A small image classifier, trained from scratch: 98430 training examples.
Rows from expert 5 of block 5, named by matrix and row number. Rows with one number belong to one neuron. Each number is 128 + 24 x the weight over its row's rms, rounded and kept within 0 to 255. All counts start at 0. After the name is the row's rms in percent of the matrix's.
# up: expert up (model.blocks.5.mlp.up, 16x128x256), inputs 0-63
# down: expert down (model.blocks.5.mlp.down, 16x256x128, transposed), outputs 0-63
up.11 078 [119 131 140 141 134 113  98 128  97 105 104 115 130 124 142 161 103  77 122 119 128 119 157 155 148 122 125 168 143 136 119  89 132 144 171 181 178 167  85 125 164 175 172 151 119 103 106 145 139 126 150  99 136 137 196 113 150  98 134 119 105 100 127 135]
up.12 124 [148 124  78 138 103 149 156 126 104 154 124 103 148  97  78 163 134 140  91 132 128 168  99 138 137 156 136 107 106 147 129 122 100 155 119 116 113 109 129 170 100 147 160  96 136 132 109 122 101 157 127 121 152 150 122 126 104  97 142 114 139 107 107 111]
up.13 115 [125 167 130 106 129  90 157 129 156 147 117  83 162  94  91 146 120 124 123 170 161 113  83 132 117 157 126 114 138 164 155 161 102 134 149 123 131 130 115 190 134 169 158  94 150 101  96 133 153 161 149 151  99 150 177 109 110 116 150 143 111 124  98 131]
up.14 127 [150 119 105 137 119 117 121 106 104 148  91  90 149 105 122 105 145 141 114 113 125 127 143 133 156  79 149 129 116 137  86 109  76 157 101 129 119 126 135 128 114 173 144 139 126 139 140 139 121 150 123 137 124 101 100 107 104 106 132 113 110 165 149 148]
up.15 075 [123  90 139 139 149 139 112  91 107 133 175 107 113 157 154 134 134  85 146 143 124 128 165 121 125 124 123 171 130 132 136  98  94  85 103 115 135 145 141 149 110 144 116 112 149 144 130 155 100  81 115  99 137 127 101  74 189 127 157 137 131  94 129 116]
up.16 071 [136 120 138 142 153 124 116 100 115 101 160 152 112 125 135 104 145 117 148 111 127 139 112 116 126  99  97 125 128 158 138 131 133 130 113 147 121 151 158 130 132 165 111 131 125 163 122 125 136 116 112 123 141 186 110 139 128  87 109 146 142 122 124 139]
up.17 079 [103 122 136 184 112 126  95 169 139  97 147 159 155 141 177 116 187 112 139 141 118 124 139 117  98 158  93 121 150 124 132  88 102  97 131 117 138 141 165 122 137 133 134 126  86 113 116 146 145 130 102  88 125 179 126 127 158 123 137 116 121 116 153  87]
up.18 073 [123 167 156 124 118 131 129 153 112 135 129  97 126 154 105  90 114 141 114 148 134 169  89 122 106 146 136 155 101 107 118 108 122 139 124  99 103 122 108 102 183 120  98 183 115 127  83 100 111 102 160 131 146 139 110 144 121  77 124 139 160 115 124 138]
up.19 078 [185 105 132 111 128 138  97 128 112 161 121 142 104 125 124 161 129 174 163 144 127 117 142 129 136 155  95 120 107  98 143 104 152 129 126 152 117 146 165 154 147 142 102 130 141 116 129 129 187  86 146 127 109 106 125  92 112 125 107 162 124 136 156 139]
up.20 143 [116 156 122 131 118  80 179 148 151 122 111 125 172 104  97 167 151 158 137 178 169 112 119 147 108 185 159  94 110 133 144 147 134 128 165 149 135 156  96 170 142 135 143 121 138 127 121 123 133 149 156 101 132 192 135 137 144 125 121 117  95  90 117  79]
up.21 079 [ 98 103 156 124 131 146 105 110 157  91 118 151 157 178 136  88 155 108 133 122 144 146 107 108 124 143 104 149 128 122 112 138 119 131 102 123 123 139 116 146  96 118  89 141  89 101 126 147 128  97 143 148 133 175 173 118 121 129  81 145 124  98 126 110]
up.22 136 [165 114  94 182  82 113 154 138  80 120  95  99 149  94  99 139 153 161 109 126 122 140 114 111 165 115 137 116  91 129 113 135 100 173 130 148 130 108 122 136  96 148 139 105 122 141 106 121 137 155 139 147 123 132 124  87 110  79 156  84 141 126 132 127]
up.23 071 [103 172 156 155 121  95 117 155 144 108 121 107 104 119 148 148 130  73 139 128 139 115 131 112 106 145 130 181 125 135 116 164 138 141 123 127 116 125 112 115 145  75 104 115  78 132 123 136 135 141 135  77 125  96 155 127 102 135 125 150 139 102 107 160]
up.24 116 [155 125 113 103 153 165 136 147 108 145 118 168 129 119 157  94 143 107 148 116 126 123 110 133 105 114 132  96 116 131 155 143 141  50 110 149 155 130 147 126 111 131 102 166 160 107 111 111 171 127 111  84 155 125 135 130  94 120 143 105 101 156 108 159]
up.25 082 [166 108 154 154 107  63  85 100 157 125 103 129 100 141 115 139 123  83 168  89 166 160 118 112 147 127 126 167 142 121 125 135 145 136 150 139 108 163 120  94 142 112 145 135 147 133 121  67 154  96 140 143 107 139 126  83 109 177 129 106 132 147 118  76]
up.26 086 [145 126 139 158 128  82 113  74 147  88 125 136 134 124 178 138 129 133 138 140 148 106 145 148 150 197 116 114 171 103 109 121 123 141 143 105 152  79 137 139 127 100 123 119 147 162 150 167 157  94 110 107 134 129  98 129 116 176 132 136 114 135 113  85]
up.27 069 [120 118 112 133 134  99 151 139 124 134 115 171  92 125 131 168 106 114 132  81 154 109 128 103 114 103 173 131 138 111 171 139  86 124 134 117 162 137 128 161 127  92 118 104 135 123 122 128 115 100 158 114 122 101 126 135 175 169 159 141 129 127 119 135]
up.28 130 [152 106 117 136  94 131 127  82 107 123 112  71 144 151 101 118 155 132 107 124 110 129 143 151 131  95 132 121  58 132  85 133  92 127 112 153  99  88 138 119 120 156 116 118 135 118 155 158 116 152 130 138 121  96 108 120 122 125 166 104 145 164 126 142]
up.29 079 [162 164 148 172 139 139 120 140 129 151  99 129 133 141 137 112 113 133 180  83 106 155 146 117 117 134  91 151 139 133 139 107 178 100 150 136 110 120 164 117 131 149 151 133 120 123 176 136 139 143 178  93 128 137 121 124 121 138 126 145  84 146 168 162]
up.30 140 [155 104 115 119 105 153 132 115  70 151 109  83 145 131 104  97 151 152 110 124  99 160 155  98 163 109 117  97 115 134  76 114 124 162  86 143 140 131 152 119 131 175 101 125 105 114 119 130 123 151 102 127 113  88 100 103 101 104 149 113 129 143 133 168]
up.31 080 [112  64 145 104 129 113 110 149 122 142 119 164 142 180  78 144  96 125 132  98 139 166 167 117 132 122 156 125 105 162 153  80 105 147 176 112 146 105 158 110 132 140 109 141 116  93 120 133  74 141 146 158 170 131 115 111 185 133 143 130 174 174 136  92]
up.32 103 [141 141 163 117 144 127 105 153 157  97 161 141 132 137 142 163 117 145 106 109 148 153 103 169 130 118 138 137 112 116 173 107 158  68 132  96 115 140 124 125 100 141 123 112 142  91  91 108 127 132 161  97 142 141 147 131 124  91 150 169 137 100 116 126]
up.33 111 [101 135 129 142 133 138 143 132 143 156 138 124 130 116 101 124 139 121 122 102 129 134 153 104 125 147 143 169 120 117 159 114 178 130 158 120 125 147 145 110 162 118 153 115 107 130  84  97 158 137 122 117 142 153 124 165 192 124 126 142 107 144 154 151]
up.34 080 [155 146 125 153 146 174 104 133 101 143 178 122 150 122 122 132 143  85 113 150 139  89 111  91 122 152  85 115 116 118 121 124 172 160 118 101 128 157 188 109 124  84 120 133 190 111 118 118 129 155 138 144 157 123 193 138 104 162  86 114 125 135 123 164]
up.35 077 [ 70  94 118 116 142 128 154 107  91 128 127 163 116 125 186 113 134 135 147 138 120 151  97 146 120 146 106 143 194 140 142  93 124 147 154 123 117 130 112  99 145  94 121 141 104 107 139 126 128 128 157 154 143 113 104 111 110  93 101 134 169 167 103 123]
up.36 144 [138 108 138 126 139 172  97  82  82 124 134  94 118 146 137  67 158 126  90 124  76 126 159 116 120 146 107  87 129 154  84 155 176 113  77 124 126 108 189 135 149 133 105 127 111 109 142 152 135 155 112 114 137  81  99 128  92 124 147 129 147 169 137 158]
up.37 124 [151 106  96 137 119 140 143 123 105 147  85  70 125 136  86 143 111 143 104 112 132 153 138 125 138 119 159 123 110 175  89 111 128 149 111 134 149  90 134 147 113 131 165 132 116 140 121 132 136 130 133 135 111 105 104 115 123  87 174 125 143  98 142 127]
up.38 081 [124 132 178 168 145  94 151 122 105 139 142 145 128 129 144 180 152 142 149 152 105 156  97 121 157 145 118 143 106  88 126 108 103 154 143 158 167 146 144 120 207 120 118 150 157 102 104 159  99 132 106 158 115 142 112 172 120  79 100 145 145 130 134 146]
up.39 080 [135 149 118 109 128 113 108 150 122 126 142 148 101 122 136 157 139  85 124 145 159 143 136  81 136  97 140 119 161 132 120 153 162 130 135 152 141 168  96 128 123 102 139 164 170  94  87 139 149  98 162  80 171 125 157 137 176 139 121 130 151 157 145 159]
up.40 092 [130 138 122 151 151 151 142 140 138 112 179 146 149 154  97 154 151 141 129 134 172 115 102 116 146 121  87 138 147 120 158 131 177 110 110 132 128 128 138  84 152 121 119 102 146  72 111 135 114  95 138 159 162 129 130 141 118 146 144 150  95 117 150 109]
up.41 117 [168 125  98 135 110 146 124 126  99 132 108 102 125 143  98 135 131 139 120 125 137 130 167 141 158  84 132 120 119 127  85 129  98 160 103 134 128 134 147 150 144 159 139 110 124 139 153 126 138 151 103 161 120 103 124 121 123 103 149 134 152 142 133 143]
up.42 123 [159  87 116 125 135 139 111 103 102 131 126  82 129 117 123 115 131 148 132  96 107 126 122 123 140  80 145 136 112 141  98 110 115 169  99 134 119 120 154 137 115 188 112 152 127 136 146 117 129 143 138 142 103  88 119 138 132 102 164 129 136 150 164 174]
up.43 075 [100 138 108 153 155 126 125 124  87 146 149 146  92 137 105 121 117 137 130 106 139 142 153 179 119 173 124 116 133 116 126  89 114 118 107 135 135 147 147 143 127 108 118 123 128 113 148 107 143 118 114 173 129 109 129 128 157 136 147 179 140 159 132  90]
up.44 117 [ 84 176 135 138  97 148  88 118 121 105 122 126 166 140 130 122 127 125 147 110 151 119  88 117 135 136 125 148 147 137 151 102 132 127 160 133 183 145 129 107 146  98 159  80 102 105 106  99 115 147 127 159 154 137  89 131 152 128 100 116 155 138 116 144]
up.45 077 [151 108 127 141 108 121  84 135 147 114 168 127 133 110 108 108 123 138 164 181 106  70 174 157 116 158 126 145 109 119 117 105 120 151 118  89 132  98 128 141 123 141 171 129 143 104 157 118 145 102 124 141 155 132 108 122 122 181 155 105 187 149 131 163]
up.46 134 [103 159 141 106 109  96 176 143 147 136 105 112 156  90 111 170 139 155 106 146 162 125 106 154  93 149 150 119 136 150 140 136 131  95 188 102 137 134  81 165 137 115 130 131 152 110  95 115 129 105 145 144 102 189 116 113 135 111 127 147 106 110 122  99]
up.47 122 [134 109  97 136 102 153 127 124 117 140  98  77 146 128 120 129 111 156 106 147 155 123 113 160 134 117 123 108 104 145 117 147  94 155 110 164 122 125 126 159 147 199 138 134 162 123 140 123 119 140 126 138 101 131 140  82 102 103 153 134 145 155 107 130]
up.48 079 [135 165 130 100  91 117 121 137 115 118 122 116 101 138 135 133 119  68 152  77 144 104 184 124 131 140 141 155 125 140 132 150  99 127  99 130 109 110 179 114 154 147 140 159 166 103 143 163 130 127 114 125 108 154 122 122 132 116 118  92 154  83 124 112]
up.49 068 [129 102 132 109 128 135 140 159 123 144 163 129 125 130 109 129 110 165 127 168  89 146 133 134 110 102 142  96 106 112 125 142 137 159 126 114 127 104 142 145 139 146  93  98 133 123 197 100 121 133 126 134 136 108 104 177 118 124 147  73 129 160 120  76]
up.50 119 [150 108 109 146  97 137 141 139  88 161 105 106 134 129 104  91 126 138 107 124  96 152 143 141 161 106 155 121  96 120  49 127 109 167  96 160 101 120 151 124 142 156 113 107 119 119 160 137 105 129  98 132 113  85 105  92 123 112 143 135 164 155 124 138]
up.51 131 [140 150 113 147  90 102 183 158 157 155 113 102 111 107  85 169 131 142 100 112 134  89  74 103 131 159 140  95 128 117 117 130 143 165 186 161 121 126  98 159 101 136 131 114 126 136  93  87 128 123 137 116 153 185 128  97 151 110 139 108 145  96 121 106]
up.52 121 [155 123 127 136 113 125 135  78  90 154 108  83 156 115 125 111 170 140 124  98 131 173 123 157 138  98 154 112 114 169  94 116  97 145 113 116 108 110 125 137 134 152 109  95 134 144 139 128 140 153 130 147 116 127 113 108 104  96 188 114 140 126 119 138]
up.53 085 [134 109 171 132  93 100 112 147 191 124 156 148 106 144 164 138 128  63 114 108  85 127 155 113 133 119 141 148 129 112 101 104 139  71 113  99 163 147 108 148 120 140  98 147 172 112  90 122 144 136  91 130 149 147 126 160 166 143 112  98 140 139 154 132]
up.54 087 [130 142 147 163 123 168  67 127 147 103 120 145 118 173 115 123 113 100 152 105 138 104 146 114 170 155  91 115 155 148 113 120 136 122 126 136 144 177 181 128 115 105 115 140 145  97 124 119  86 121 121  95 115 100 115 127 133 138 113 116 147 158 134 210]
up.55 085 [ 54 129 157 137 110  84 142 147 145 136 128 143 110 141 156 128 119 141 150 143 127 158 114 141 172 154 134 131 102 112 166 119 125 172 167 130 117 142  93 149 113 110 166 157 126 138 140  87 147 144 113 125 154 160 124 119 124 129 122 142 107 126 126 140]
up.56 097 [151 131 137 173 144 139 114 130 118 146 115 142 156 191 103 154 118 135 145 126 120 116 119 138 136 143  97 115 108 148 162 153 155 113 184  93 166 147 109 135 140 113 146 101 158  85 112 144 141 146 157 154 107 149 103 145 118  90 141 124 134 119 121 103]
up.57 126 [167 140 111 118  90 140 149 108 133 139 121  71 144 115  65 174 146 158 118 138 168 104 102 142 120 113 113 101 110 153 100 126 133 159 127 116 121  86  94 152 121 157 152 102 112 118 129 146 135 143 119 155 124 140 110 102 107 109 157 118 148 101 123 118]
up.58 084 [153 127 159 174 116 145 150 142  74 156 112 117 117 132 155 159 155 141 112 105 127 142 164  96 128 201 150 144 102 149 145 122 132 123 135 120 112 141 130 100 150 118 140 179 133 133 135 115 132 103 138  85 127 150 101 134 135 160 159 129 131 108 169 130]
up.59 106 [109  82 107 150 122 131 112 159 115 158 155 149 123 154 140  99 117 154 121  89 146  91 131 136 204  99 159 136  93 149  72  93 120 166  99 141 147 162 129  77  71 139 145 143 150  96 150 139 123 131  89 126 137 105 116 159 118  88 121 112 182 138 128 182]
up.60 084 [166 122 112 140  99 121  96 151  86 103  92 174 132 132 107 136 114 107 115 127 159 134  88 151  96 166 122 173 117 112 110 120 136  56  94 182 155 140 132 153 163 157 162 112 137 113 143 139  98 152 130 118 135 143 134 102 130 125 154 106 109 123 124 111]
up.61 106 [125 118 131 115 123 152  98 148  81 140 101 115 117 145 126  76 150 128 107 112 121 125 151 118 116  80 139  87  97 138 110 115 175 119 103 155 107 106 150  77  99 128 119 118 158 122 115 187 118 130  95 115  91  73 121 112 102 124 129 118 121 165 109 161]
up.62 118 [171 103 136 169  99 126  94 137 114 162 102  95 148 116 103 117 135 150 135 120 121 142  94 145 186 111 132 129 121 117  95 115  91 178 110 142 137 109 170  97 103 163 107 142 110 130 118 125 103 141 103 137 120  87  97 121 124 103 163 103 136 169 136 140]
up.63 102 [ 74 132 159 154 126  90 118 145 152 150 188 136  97 165 140 125 120 145 111 146 137 120 147 157 115 176  96 162 114 131 145 122 147 129 134 135 155 135 146 123 127  52 125 162  97 108 120 115 123 139 156  80 124 136 166  99 153 147 107 122  99 145 159 186]
down.11 090 [115 138  80 106 135 131 114 116  95 138 139 111 106 140 117 129 146 107 108  95 127 126 135  72 147 124 140 106 101  80 133 102 112 161 153 115 137 108 109 161 159 152 148 153 132  72  96 137 154 138 107 115 124 126 106 124 117 154 158 130 150 118 112 125]
down.12 127 [ 84 143  91 132 100 109 120 141 110 144 121 167 130 126 135 157 120 150 140 106 120 113 118 117 135 123 140 113  93 124 115 125 160 139 126 147 129  94 129  92 110 163 121 151 142 130 156 148 116 129 120 177 124 150 126 169 117 134 141  90 134 112 144 138]
down.13 110 [ 89 137 115 153 139  92 114 154  83 144 113 187 143  94 129 151 155 159 147 141 147 180 116  91 141 187 124 142  95 121 105 115 151 154 165 160 120  96 147 109 128 163 104 133 139 143 135 151 159 114 139 126  80 158  84 197 158  91 112 115  88 147  94 153]
down.14 120 [123 163  84 127 118 119 110 153 103 161  97 169  85 145 144 114 130 162 135 142 134 149 104 128 119 166 150 129 126 120 121 129 155 158 148 143 139  89 123 137 135 142 113 100 142 128 147 153 157 106 129 112 148 118 113 179 163 143 122 116 116 130 104 156]
down.15 083 [129 108 151 104  90 101  97 116 119 130 122 132 135 113 148 125 127 129 117 132 140 156 137 147 155 182 146 109 134 122 119 194 122 123 164  94  91 131 168 125 135 157 135 148 144 143 131 129 116 151 149 108 135 119 141  88 127 124 106 158 118 113  88 119]
down.16 083 [170 134 148 143 142  90 137 107 130  95 139 128 129 169 127 125 146 114 141 119 146 165  99 144 142 128 134 113 137 130 128 104 163 134 156 100 146 144  66 102  87 107 114 138 124 131 110  90 138  73 149 148 124 135 128 113 150 142 108 141 112 150 171 122]
down.17 086 [149 118 124 121 135 109 133 150 141 140 156 132 135 135 125 120  75  91  79 134 103 120 135 154 117  97 133 116 128 159 157 127  80 131  87 106 155 110 164 144  91 123 141  86 103 135 111 175  98 126  98 106 139 138 131 141 130 162 131 129 116 133 120 123]
down.18 092 [151 122 142 129 138 128 132 137 153  85 119 140 137 153 122 121 148 152 124 129 132 137 111 116 154 128 111 128 132 107 142  58 117 123 148  99 100 142 136 120 101 149 139 121  89 100 132 129 154 155 117 140 121 130  98 100 100 150 166 129 174 111 152 147]
down.19 080 [127 134 140 157 102 109 158 131 131 166 182 108 126 114 144 135 104  95  81 152 125 101  94 115 138 122 122  96 101 126 103 134 138 108 115 131 108 135 135 169  81 120 130 116 142 122 135 156  76 116 142 125 168 113 119 133 158 111 136 115 166 152 108 117]
down.20 131 [ 88 168 109 150 111 108 158 151  93 114 116 188 140 104 123 136 135 149 123 112 144 184  78 112 143 132 161 143  83 147 129  84 108 154 138 156 145 120 130 112 109 156 104 143 118 129 111 143 165 122  98 148 125 140 118 184 152 135 155 156 100 118 142 132]
down.21 086 [114 137 114 137 153 133 121 111 162 121 118 107 146 144  86 207 109 109 127  83 134 101 156 118  86 123 140 131 142 168 131  95 135 145 102 135 118 119 146 169 165 129 123 102 150  79 159 131 163 150 126 133 109 142  70 109 123 130 110 153 141 143 152 140]
down.22 131 [138 153  42 137  98 116 132 149 110 116 132 173 127 138 159 116 156 142 140 157 107 134 137 121 130 160 163 130  93 139  86 133 134 173 148 119 122 119 133 110 116 124 103  89 149 110 141 152 149 118  82 110 133 137  95 170 128 113 154 107 119  89 113 152]
down.23 087 [145 144 105 159 147 134 163 102 101 142 125 110  85 123 152 127 169 118 131 125 157 139 137 103 133  97 145  79 118 121 106  95 184 169 165 126  92 115 114  58 124 201 128 140 113 154  98 153 126 111 116 110 131 121 108 121 115 112 118 147  98 140 146 125]
down.24 110 [150 131 111 128 156 130 167 117 118 156 147 124 121 117 126 132 112 139 168  95 159 129 145 155 122 147 119 143  55 118 160  73 112 102 118 140 158 155 112 141 148 134 112 117 112 166 143 115 101 141 124 128 114 131  82 103 154 118 124 121  67 161 109 140]
down.25 088 [148 124 173 184 124 142 177 152 166 151 156 121 120 104 147 160 106 155 115 143 149 129 133 138 130 159 163  83 109 148 136 129 120 108 119 132 102 159 147 152 106  92 149 150 170 132 138 128 127 153 158 129 162 146 113 141 177 116 114  90 147 133 125 126]
down.26 088 [153 119 138  87 147 142 112 140  99 125 118 138 119 142 123 146 145 120  92 167 138 133 157 150 123 139 156 144 104 146 125  95  96 135 160 166 124  92 181 109  94 105 126  98 128 126 148 147 156 140 114 142 160 112  89  98 128 126 165 130 153 151  95 106]
down.27 078 [175 128 159 116 143 128 119  90 106 132 172 161 152 145 130 130  74 141 107 158  91 187 142 152 121 159 154 152 171 139 166 133 172 143  97  89 109 119 169 188 119 115 143 141 119 139 144 124 129 133 120 155 110 132 125  84 128 137 100 186 110 137 100 137]
down.28 122 [107 139  67 129  94 116 130 148  96 128 107 169 108 118 149 116 164 161  94 139 153 117 123 128 160 156 122 109  82 126 106 144 159 131  89 127 142 111 154 122 143 137 103 109 140 114 121 128 124 103  97  87 170 118  87 158  95 137 162 120 110 101  73 165]
down.29 084 [132 109 179 125 117 128  93 171 157 130 135 128 134 136 103 121 187 128 162 145 117 120 135 132  95 107 121  98 139 115 136 137 119  98 147 125 133 156 101 130 146 125 119 119 171 161 150 127 166 104 138 148 138 122 181 116 144 114 114 143 135 147 107 123]
down.30 129 [116 160  89 118 103 112 128 149 105 163 102 181 109 126 126 122 135 152 103 129 157 117 120 124  98 154 144  86  96  96 156 123 149 118  97 102  98 137 150 128 121 118 112 144 114 112 163 123 133  94 101 118 136 135  81 184  94 138 143 119 131 117 114 160]
down.31 079 [126 143 131 142 136 121  79 100 127 103 116 135 110 110 121 100 160 144 106 131 147 152 181 108 151 126 140 125 161 161 108 157 154 108 109 113  77 125 108 129 148 142 151 158 164 138 119 127 112 171 122 108  84 161 150 148 138 114 117 132 152 151 124 184]
down.32 090 [110 156 116 170 130 127 122 130 114 143 124 122 155 127 123 129 108 115 123 137 120 130  84 102 152 100 146 166 151 178 128 108 133 133 142 121  82 126 166 135 152 110 113 151 106  92  94 101 132 170 118 125 146 137 136  95 153 103 119 104 135 136 139 108]
down.33 106 [ 86 149  81 151 125 156 126 174 137 108 129 131 127 136 105 133 157  94 129 171 155 168 149  92 126 112 124 164 157 128  93 150 131 163 147 103 150 125  88 157 122 139 131 117 156 114 109 121 159 142 136 146 139 186 157 101 154 115 101 121 115  98 191  88]
down.34 083 [172 174 113 117 134 135 164 113 131 128 144 157 164 157 115 180 175 148 148 132  94 158 100 109 105 144 148 136 136 146  85 109 151 132 106  97 132 171 136  66 121 154 108 145 115 106 156 118 145 178 133 125 130  96 103 126 128  94 135 153 143 109 126 155]
down.35 089 [147 158 119 105 134 137 126 119 128 149  90 149 135 150 117 148 139  96 100  88 116 138 158 166 162 157 167 130 114 116 121 155 107 135 145 126 124 137 120 158 124 182 138  75  82  87 120 135 140 105  71 145 156 123 116 121 110 105 147 150 124 150 129  92]
down.36 132 [138 121 134 140 129 153 123  86 107  95 156 120 119 144 143 103  84 164 107 176 131 135 113 153 146 139  75 107 149  94 161 140 134 107 106  93 133 130 112 184 150  98 101 111 107 129 127 107 130 143 188 104 126  77  83 141 119 175 118 131 133 172 128 135]
down.37 125 [109 135  91 129  71 100 134 136 106 149 108 154  99 109 182 119 170 173  94 148 112 139 146 135 125 131 152  77 102 105 115 123 142 146  97 111 163 116 189 139 130 130  96 147 160  93 151 130 152 107 108 103 143 141 106 220 116 146 136  94 134 113 129 167]
down.38 085 [114 124 134 119 154 107 141  85 124 103 124 149 129 156 111 133  92 108 161 124 129 113 168 130  97 121  81  95 159 129 102 145 122 140 136 137 128 130 151 118 109 158 125 171 133 122 101 152 130  86 170 111 108 154  93 120  98 161 140 144 122 146 106 155]
down.39 087 [139 147 150 114 124  65 145  92  98 134 167 165 109 148 162  91 103 113 155  95 132 118 151 109 134 219 133 119 140 129 118 126 106  88 153 134 102 178 117 118 124 116 144 110  91 122 156 129 149 129 141 149 142  96 118 112 152 150  93 101 103 160 126 130]
down.40 093 [153  97 110 167 141 118 149 169 116 138 187 151 158 133 106 126 140 129 112 118 164 145 147 146 148 149 148 149 102 142 153 141 142 151 125 146 154 125 173 133  92 130 145 131 102  85 140 113  98 119 122 155 149 114  89 162 109 131 140 113 138  96 125 146]
down.41 111 [ 74  56  55 134 110 104  84 113  96 136 117 165 118  88 122  88 147 155 108 150 122 142 103 146 121 148 158 104  96 128 108 128 157 133 126 154 175 117 153 130 134 116 119 122 144 141 154 139 106 111  90 118 143 122 103 166 148 152 148 115 110 137 120 145]
down.42 124 [134 112  79 102 105 101 106 155 107 127 128 177 123 124 132 133 126 180 115 127 136 131 156 133 120 152 107 105 111  93 114  94 153 141 116 127 119 102 108 107 139 150 106 165 146 115 108 119 158 123 137 123 142 138  87 188 144 139 147 122 113 125 100 121]
down.43 084 [116 126 145 125 100  71 110 104 155 122 169 106  76 129 135 141 122 118 103  70 119 117 112 115 150 136 130 169 174 132 115 140 140 122 130 152 105 130  93 134  94 142 120 118 104  93  60 121  87 105 123 139 129 100 129 156 137 123 132 144 170  78 150 155]
down.44 109 [111 114 158 149 158 155 121  58 110 110 184 140 123 147 148 120 116  92 127  92 135 132  99 120 153 101 143 139 111 151 118 106 118 110 139 113  96 141 126 128 146 106 134 125 125  95 127 169 161 125 138 137 164 155 163 113 158 112  97 124 129 146 146 164]
down.45 084 [ 93 147 154 127 119 114 124 125 134 212  91 154 111 126  99 172 147 146 110 149 102 130 139 159 142 147 101  98 155 164 133 123 119 104  98 102 141 114 157 111 110 122  98 110  98  90 131 173 102 140 126 139 120 159 117 137 142 120 158  98  66 107 134 117]
down.46 124 [ 92 143 102 146 123  95 129 169 102 157 116 169 123 126 104 144 160 137 147 112 141 157 109 121 109 183 150 116  76 140 121 107 105 182 149 172 155 141 149 117 119 154 128 134 131 108 151 130 132 130 102 150 147 123 124 137 123 102 109 110  94 109 138 106]
down.47 118 [110 177  62 136  86 140 148 149 106 150 141 181 124 103 117 107 146 155 126 143 109 139 142 133 132 157 153 121 133 150 118 120 156 143 124 108 116  58 154  91 147 115 136 103 134 129 119 128 124 130 114 126 142 115  98 187  97 155 120  99 116 130 107 133]
down.48 083 [126 142 146  97 140 181 114 101  93 134 122 104 125 136 111 129 174 111 148 101 119 143  88 122 109 124 151 137 106 133 120 116 146 117 176 133 181 153 125 126 103 176 157  67 102 121 161 144 116  96 136  81 119  87 134 119 151 121  67 127 114 141 121 179]
down.49 081 [159 120 128 149  98 194 113 127 106  98 155 109  96 106  94 157 159  93 124 128  60 107 155 130 125 159 148 134  88 148 165 139 143 115 102 141 148  98 144 141 120 125 149 102 146 106 124 119 108 153 147 129 117 140 132 145 169  69 191 125 153 154 126  82]
down.50 113 [116  96  75 127  69 116 137 128 102 135 127 145 138 103 123 139 168 184 115 146 127 125 136 145 128 140 151  75  83 102 123 146 132 185 119 136 120 126 150 118 141 138  88 136 140 102  98 130 120  99 130 108 121 125  87 190 106 158 136 102 122 118  97 160]
down.51 119 [103 120  68  93  99 112 153 150 127 168 115 155 124 110 123 108 143 153 133 106 148 143  90 140 105 168 124 131  97 155  83 150 131 141 109 149 119 134 142 117 113 150 137 167 139  94 148 173 164 136 130 130 125 158  95 192 114 140 126 116 137 139 104 169]
down.52 117 [104  93  68 120  98  98 118 136 102 130 121 176 151 103 147 101 144 173 108  98 123 119 112 132 107 154 142 139  99 109 150 103 142 142 112 154  87  75 135 117 132 128  92 132 132 144 130 144 145 116 121 139 115 127 112 188 129 135 122  89 126 125 119 155]
down.53 085 [123 131 137 160 116 137 184 139 157 158 130  90  78 148 126 142 132 154 123 107 138  87  93 136 112 138 103 121 134 113 148 170 103 120 116 125 213 133 106 151 111 125 163 131 103  80  90 102 110  71 136 105 127 123 104 177 130  84 100 117 134 125 141 123]
down.54 092 [129 128 104 129 102 148  98 143 114 111 128 161 118  78 109  97 104 126  82 140 158 109 164 170 129 130 145 113 183 139 157 116 125 100 118 129 156 119 140 138 119 111 128 173 139 127 134 105 116 166 101 114 101 165 114 112 130 152 119 137 122 137 116  94]
down.55 083 [108 117 115 122 117  91 122 117 106 107 134 179 138  88  84 144  83  93 106 130 148 160 121 173 126 133 120 120 111 123 156 116 160 150 131 100 101 141  83 128 106 179 101 143 127  92 138 140 155  97 140 106 152 173 150 136 146 141 121 103 134 135 164 126]
down.56 098 [ 92 130 157 164 153 123 146 119 127 129 158 128  87 129 103 158 131 157 132 130 118 152 113 114 193 172 163 129 165 167 122 121  97 165 148 121 146 114 110 139  99 161 158 105 155 106 149 131 137 149 114 159 109 150 155 118 157 112  66 143  93  66 118 126]
down.57 122 [ 99 118  86 141 120  93 115 164 114 159 111 160 102 125 151 134 124 151 109 134 117 123 129  91 139 134 134 113 101  94  89 163 114 186  91 134 138 102 161 105 132  97 101 141 121 102 130 153 115 151 135 135 139 136 111 173 131 127 189 109 106 109 143 169]
down.58 092 [110 135 116 124  72 130 164 143 123 126 173 159 125 106  90 155 145 120 154 128 163 152  96 108 135  98 157 132 105 144  95 161 155 178 170 108 130 126 149 125  86 138 116 133 153  96 111  98 137 123 120 140 118 117 131 150 150 125 149 117  82  64 118 158]
down.59 099 [114 127  79 132 105 143 109 129 119 142 117 193  97 146 126 142 109 131 100 118  94 131 135 185 112 141 109 112 150 119 142  85 152 110 137 104 135 116 124 186 125 162 118 114 165  99  90 134 122  91 162  91 156 121 113 126  99 145 115 128 141 127  94 150]
down.60 089 [127  85 115 145 136 147 113 121 142  88  95 136 129 122 108 117 182 117 171 148 163 158 105 151  69  94 139 123 138 141  86 111 115 124 122 129 106 105 185 139 137  88 161 123 134 154 136 142 144 158 101 135 111 119 151  97 127  68 133 122 153 114 119 100]
down.61 102 [128 116 131  91 137 108 128 101 129 127 145 154 103 136 142  98 121  92 125 153 115 183 128 151 104 163 139 104 116  84 156 130  79  89 113 105 138  84 102  73 121  93 124 105 119 125  88  94 131  94 105 128 146 164  99 115 138 141 140 103 119 148 133 142]
down.62 110 [ 97 128  95 131  71 126 137 154  88 116 119 158 109 108 152 107 131 129 147 111 119 141 144  88 106 115 125 111  96  99 114 131 149 121 140 136 132 119 142 117 129 121 125 128 129  89 142 134 163 110 123  89 167 147 102 208 148 118 165 113 130 120 131 142]
down.63 101 [102  96 143 162  89 111 133 107 119 123 128 130 115 113 119 153 118 153 110 126 116 178 141 117 138 136  97 127 162  66  83 127  70 154  93 122 134 111 119 149 134 161 123 123 142 170  79 104 142 154 177 121 178 139 145 139  92 138  99 138 147 135 145 119]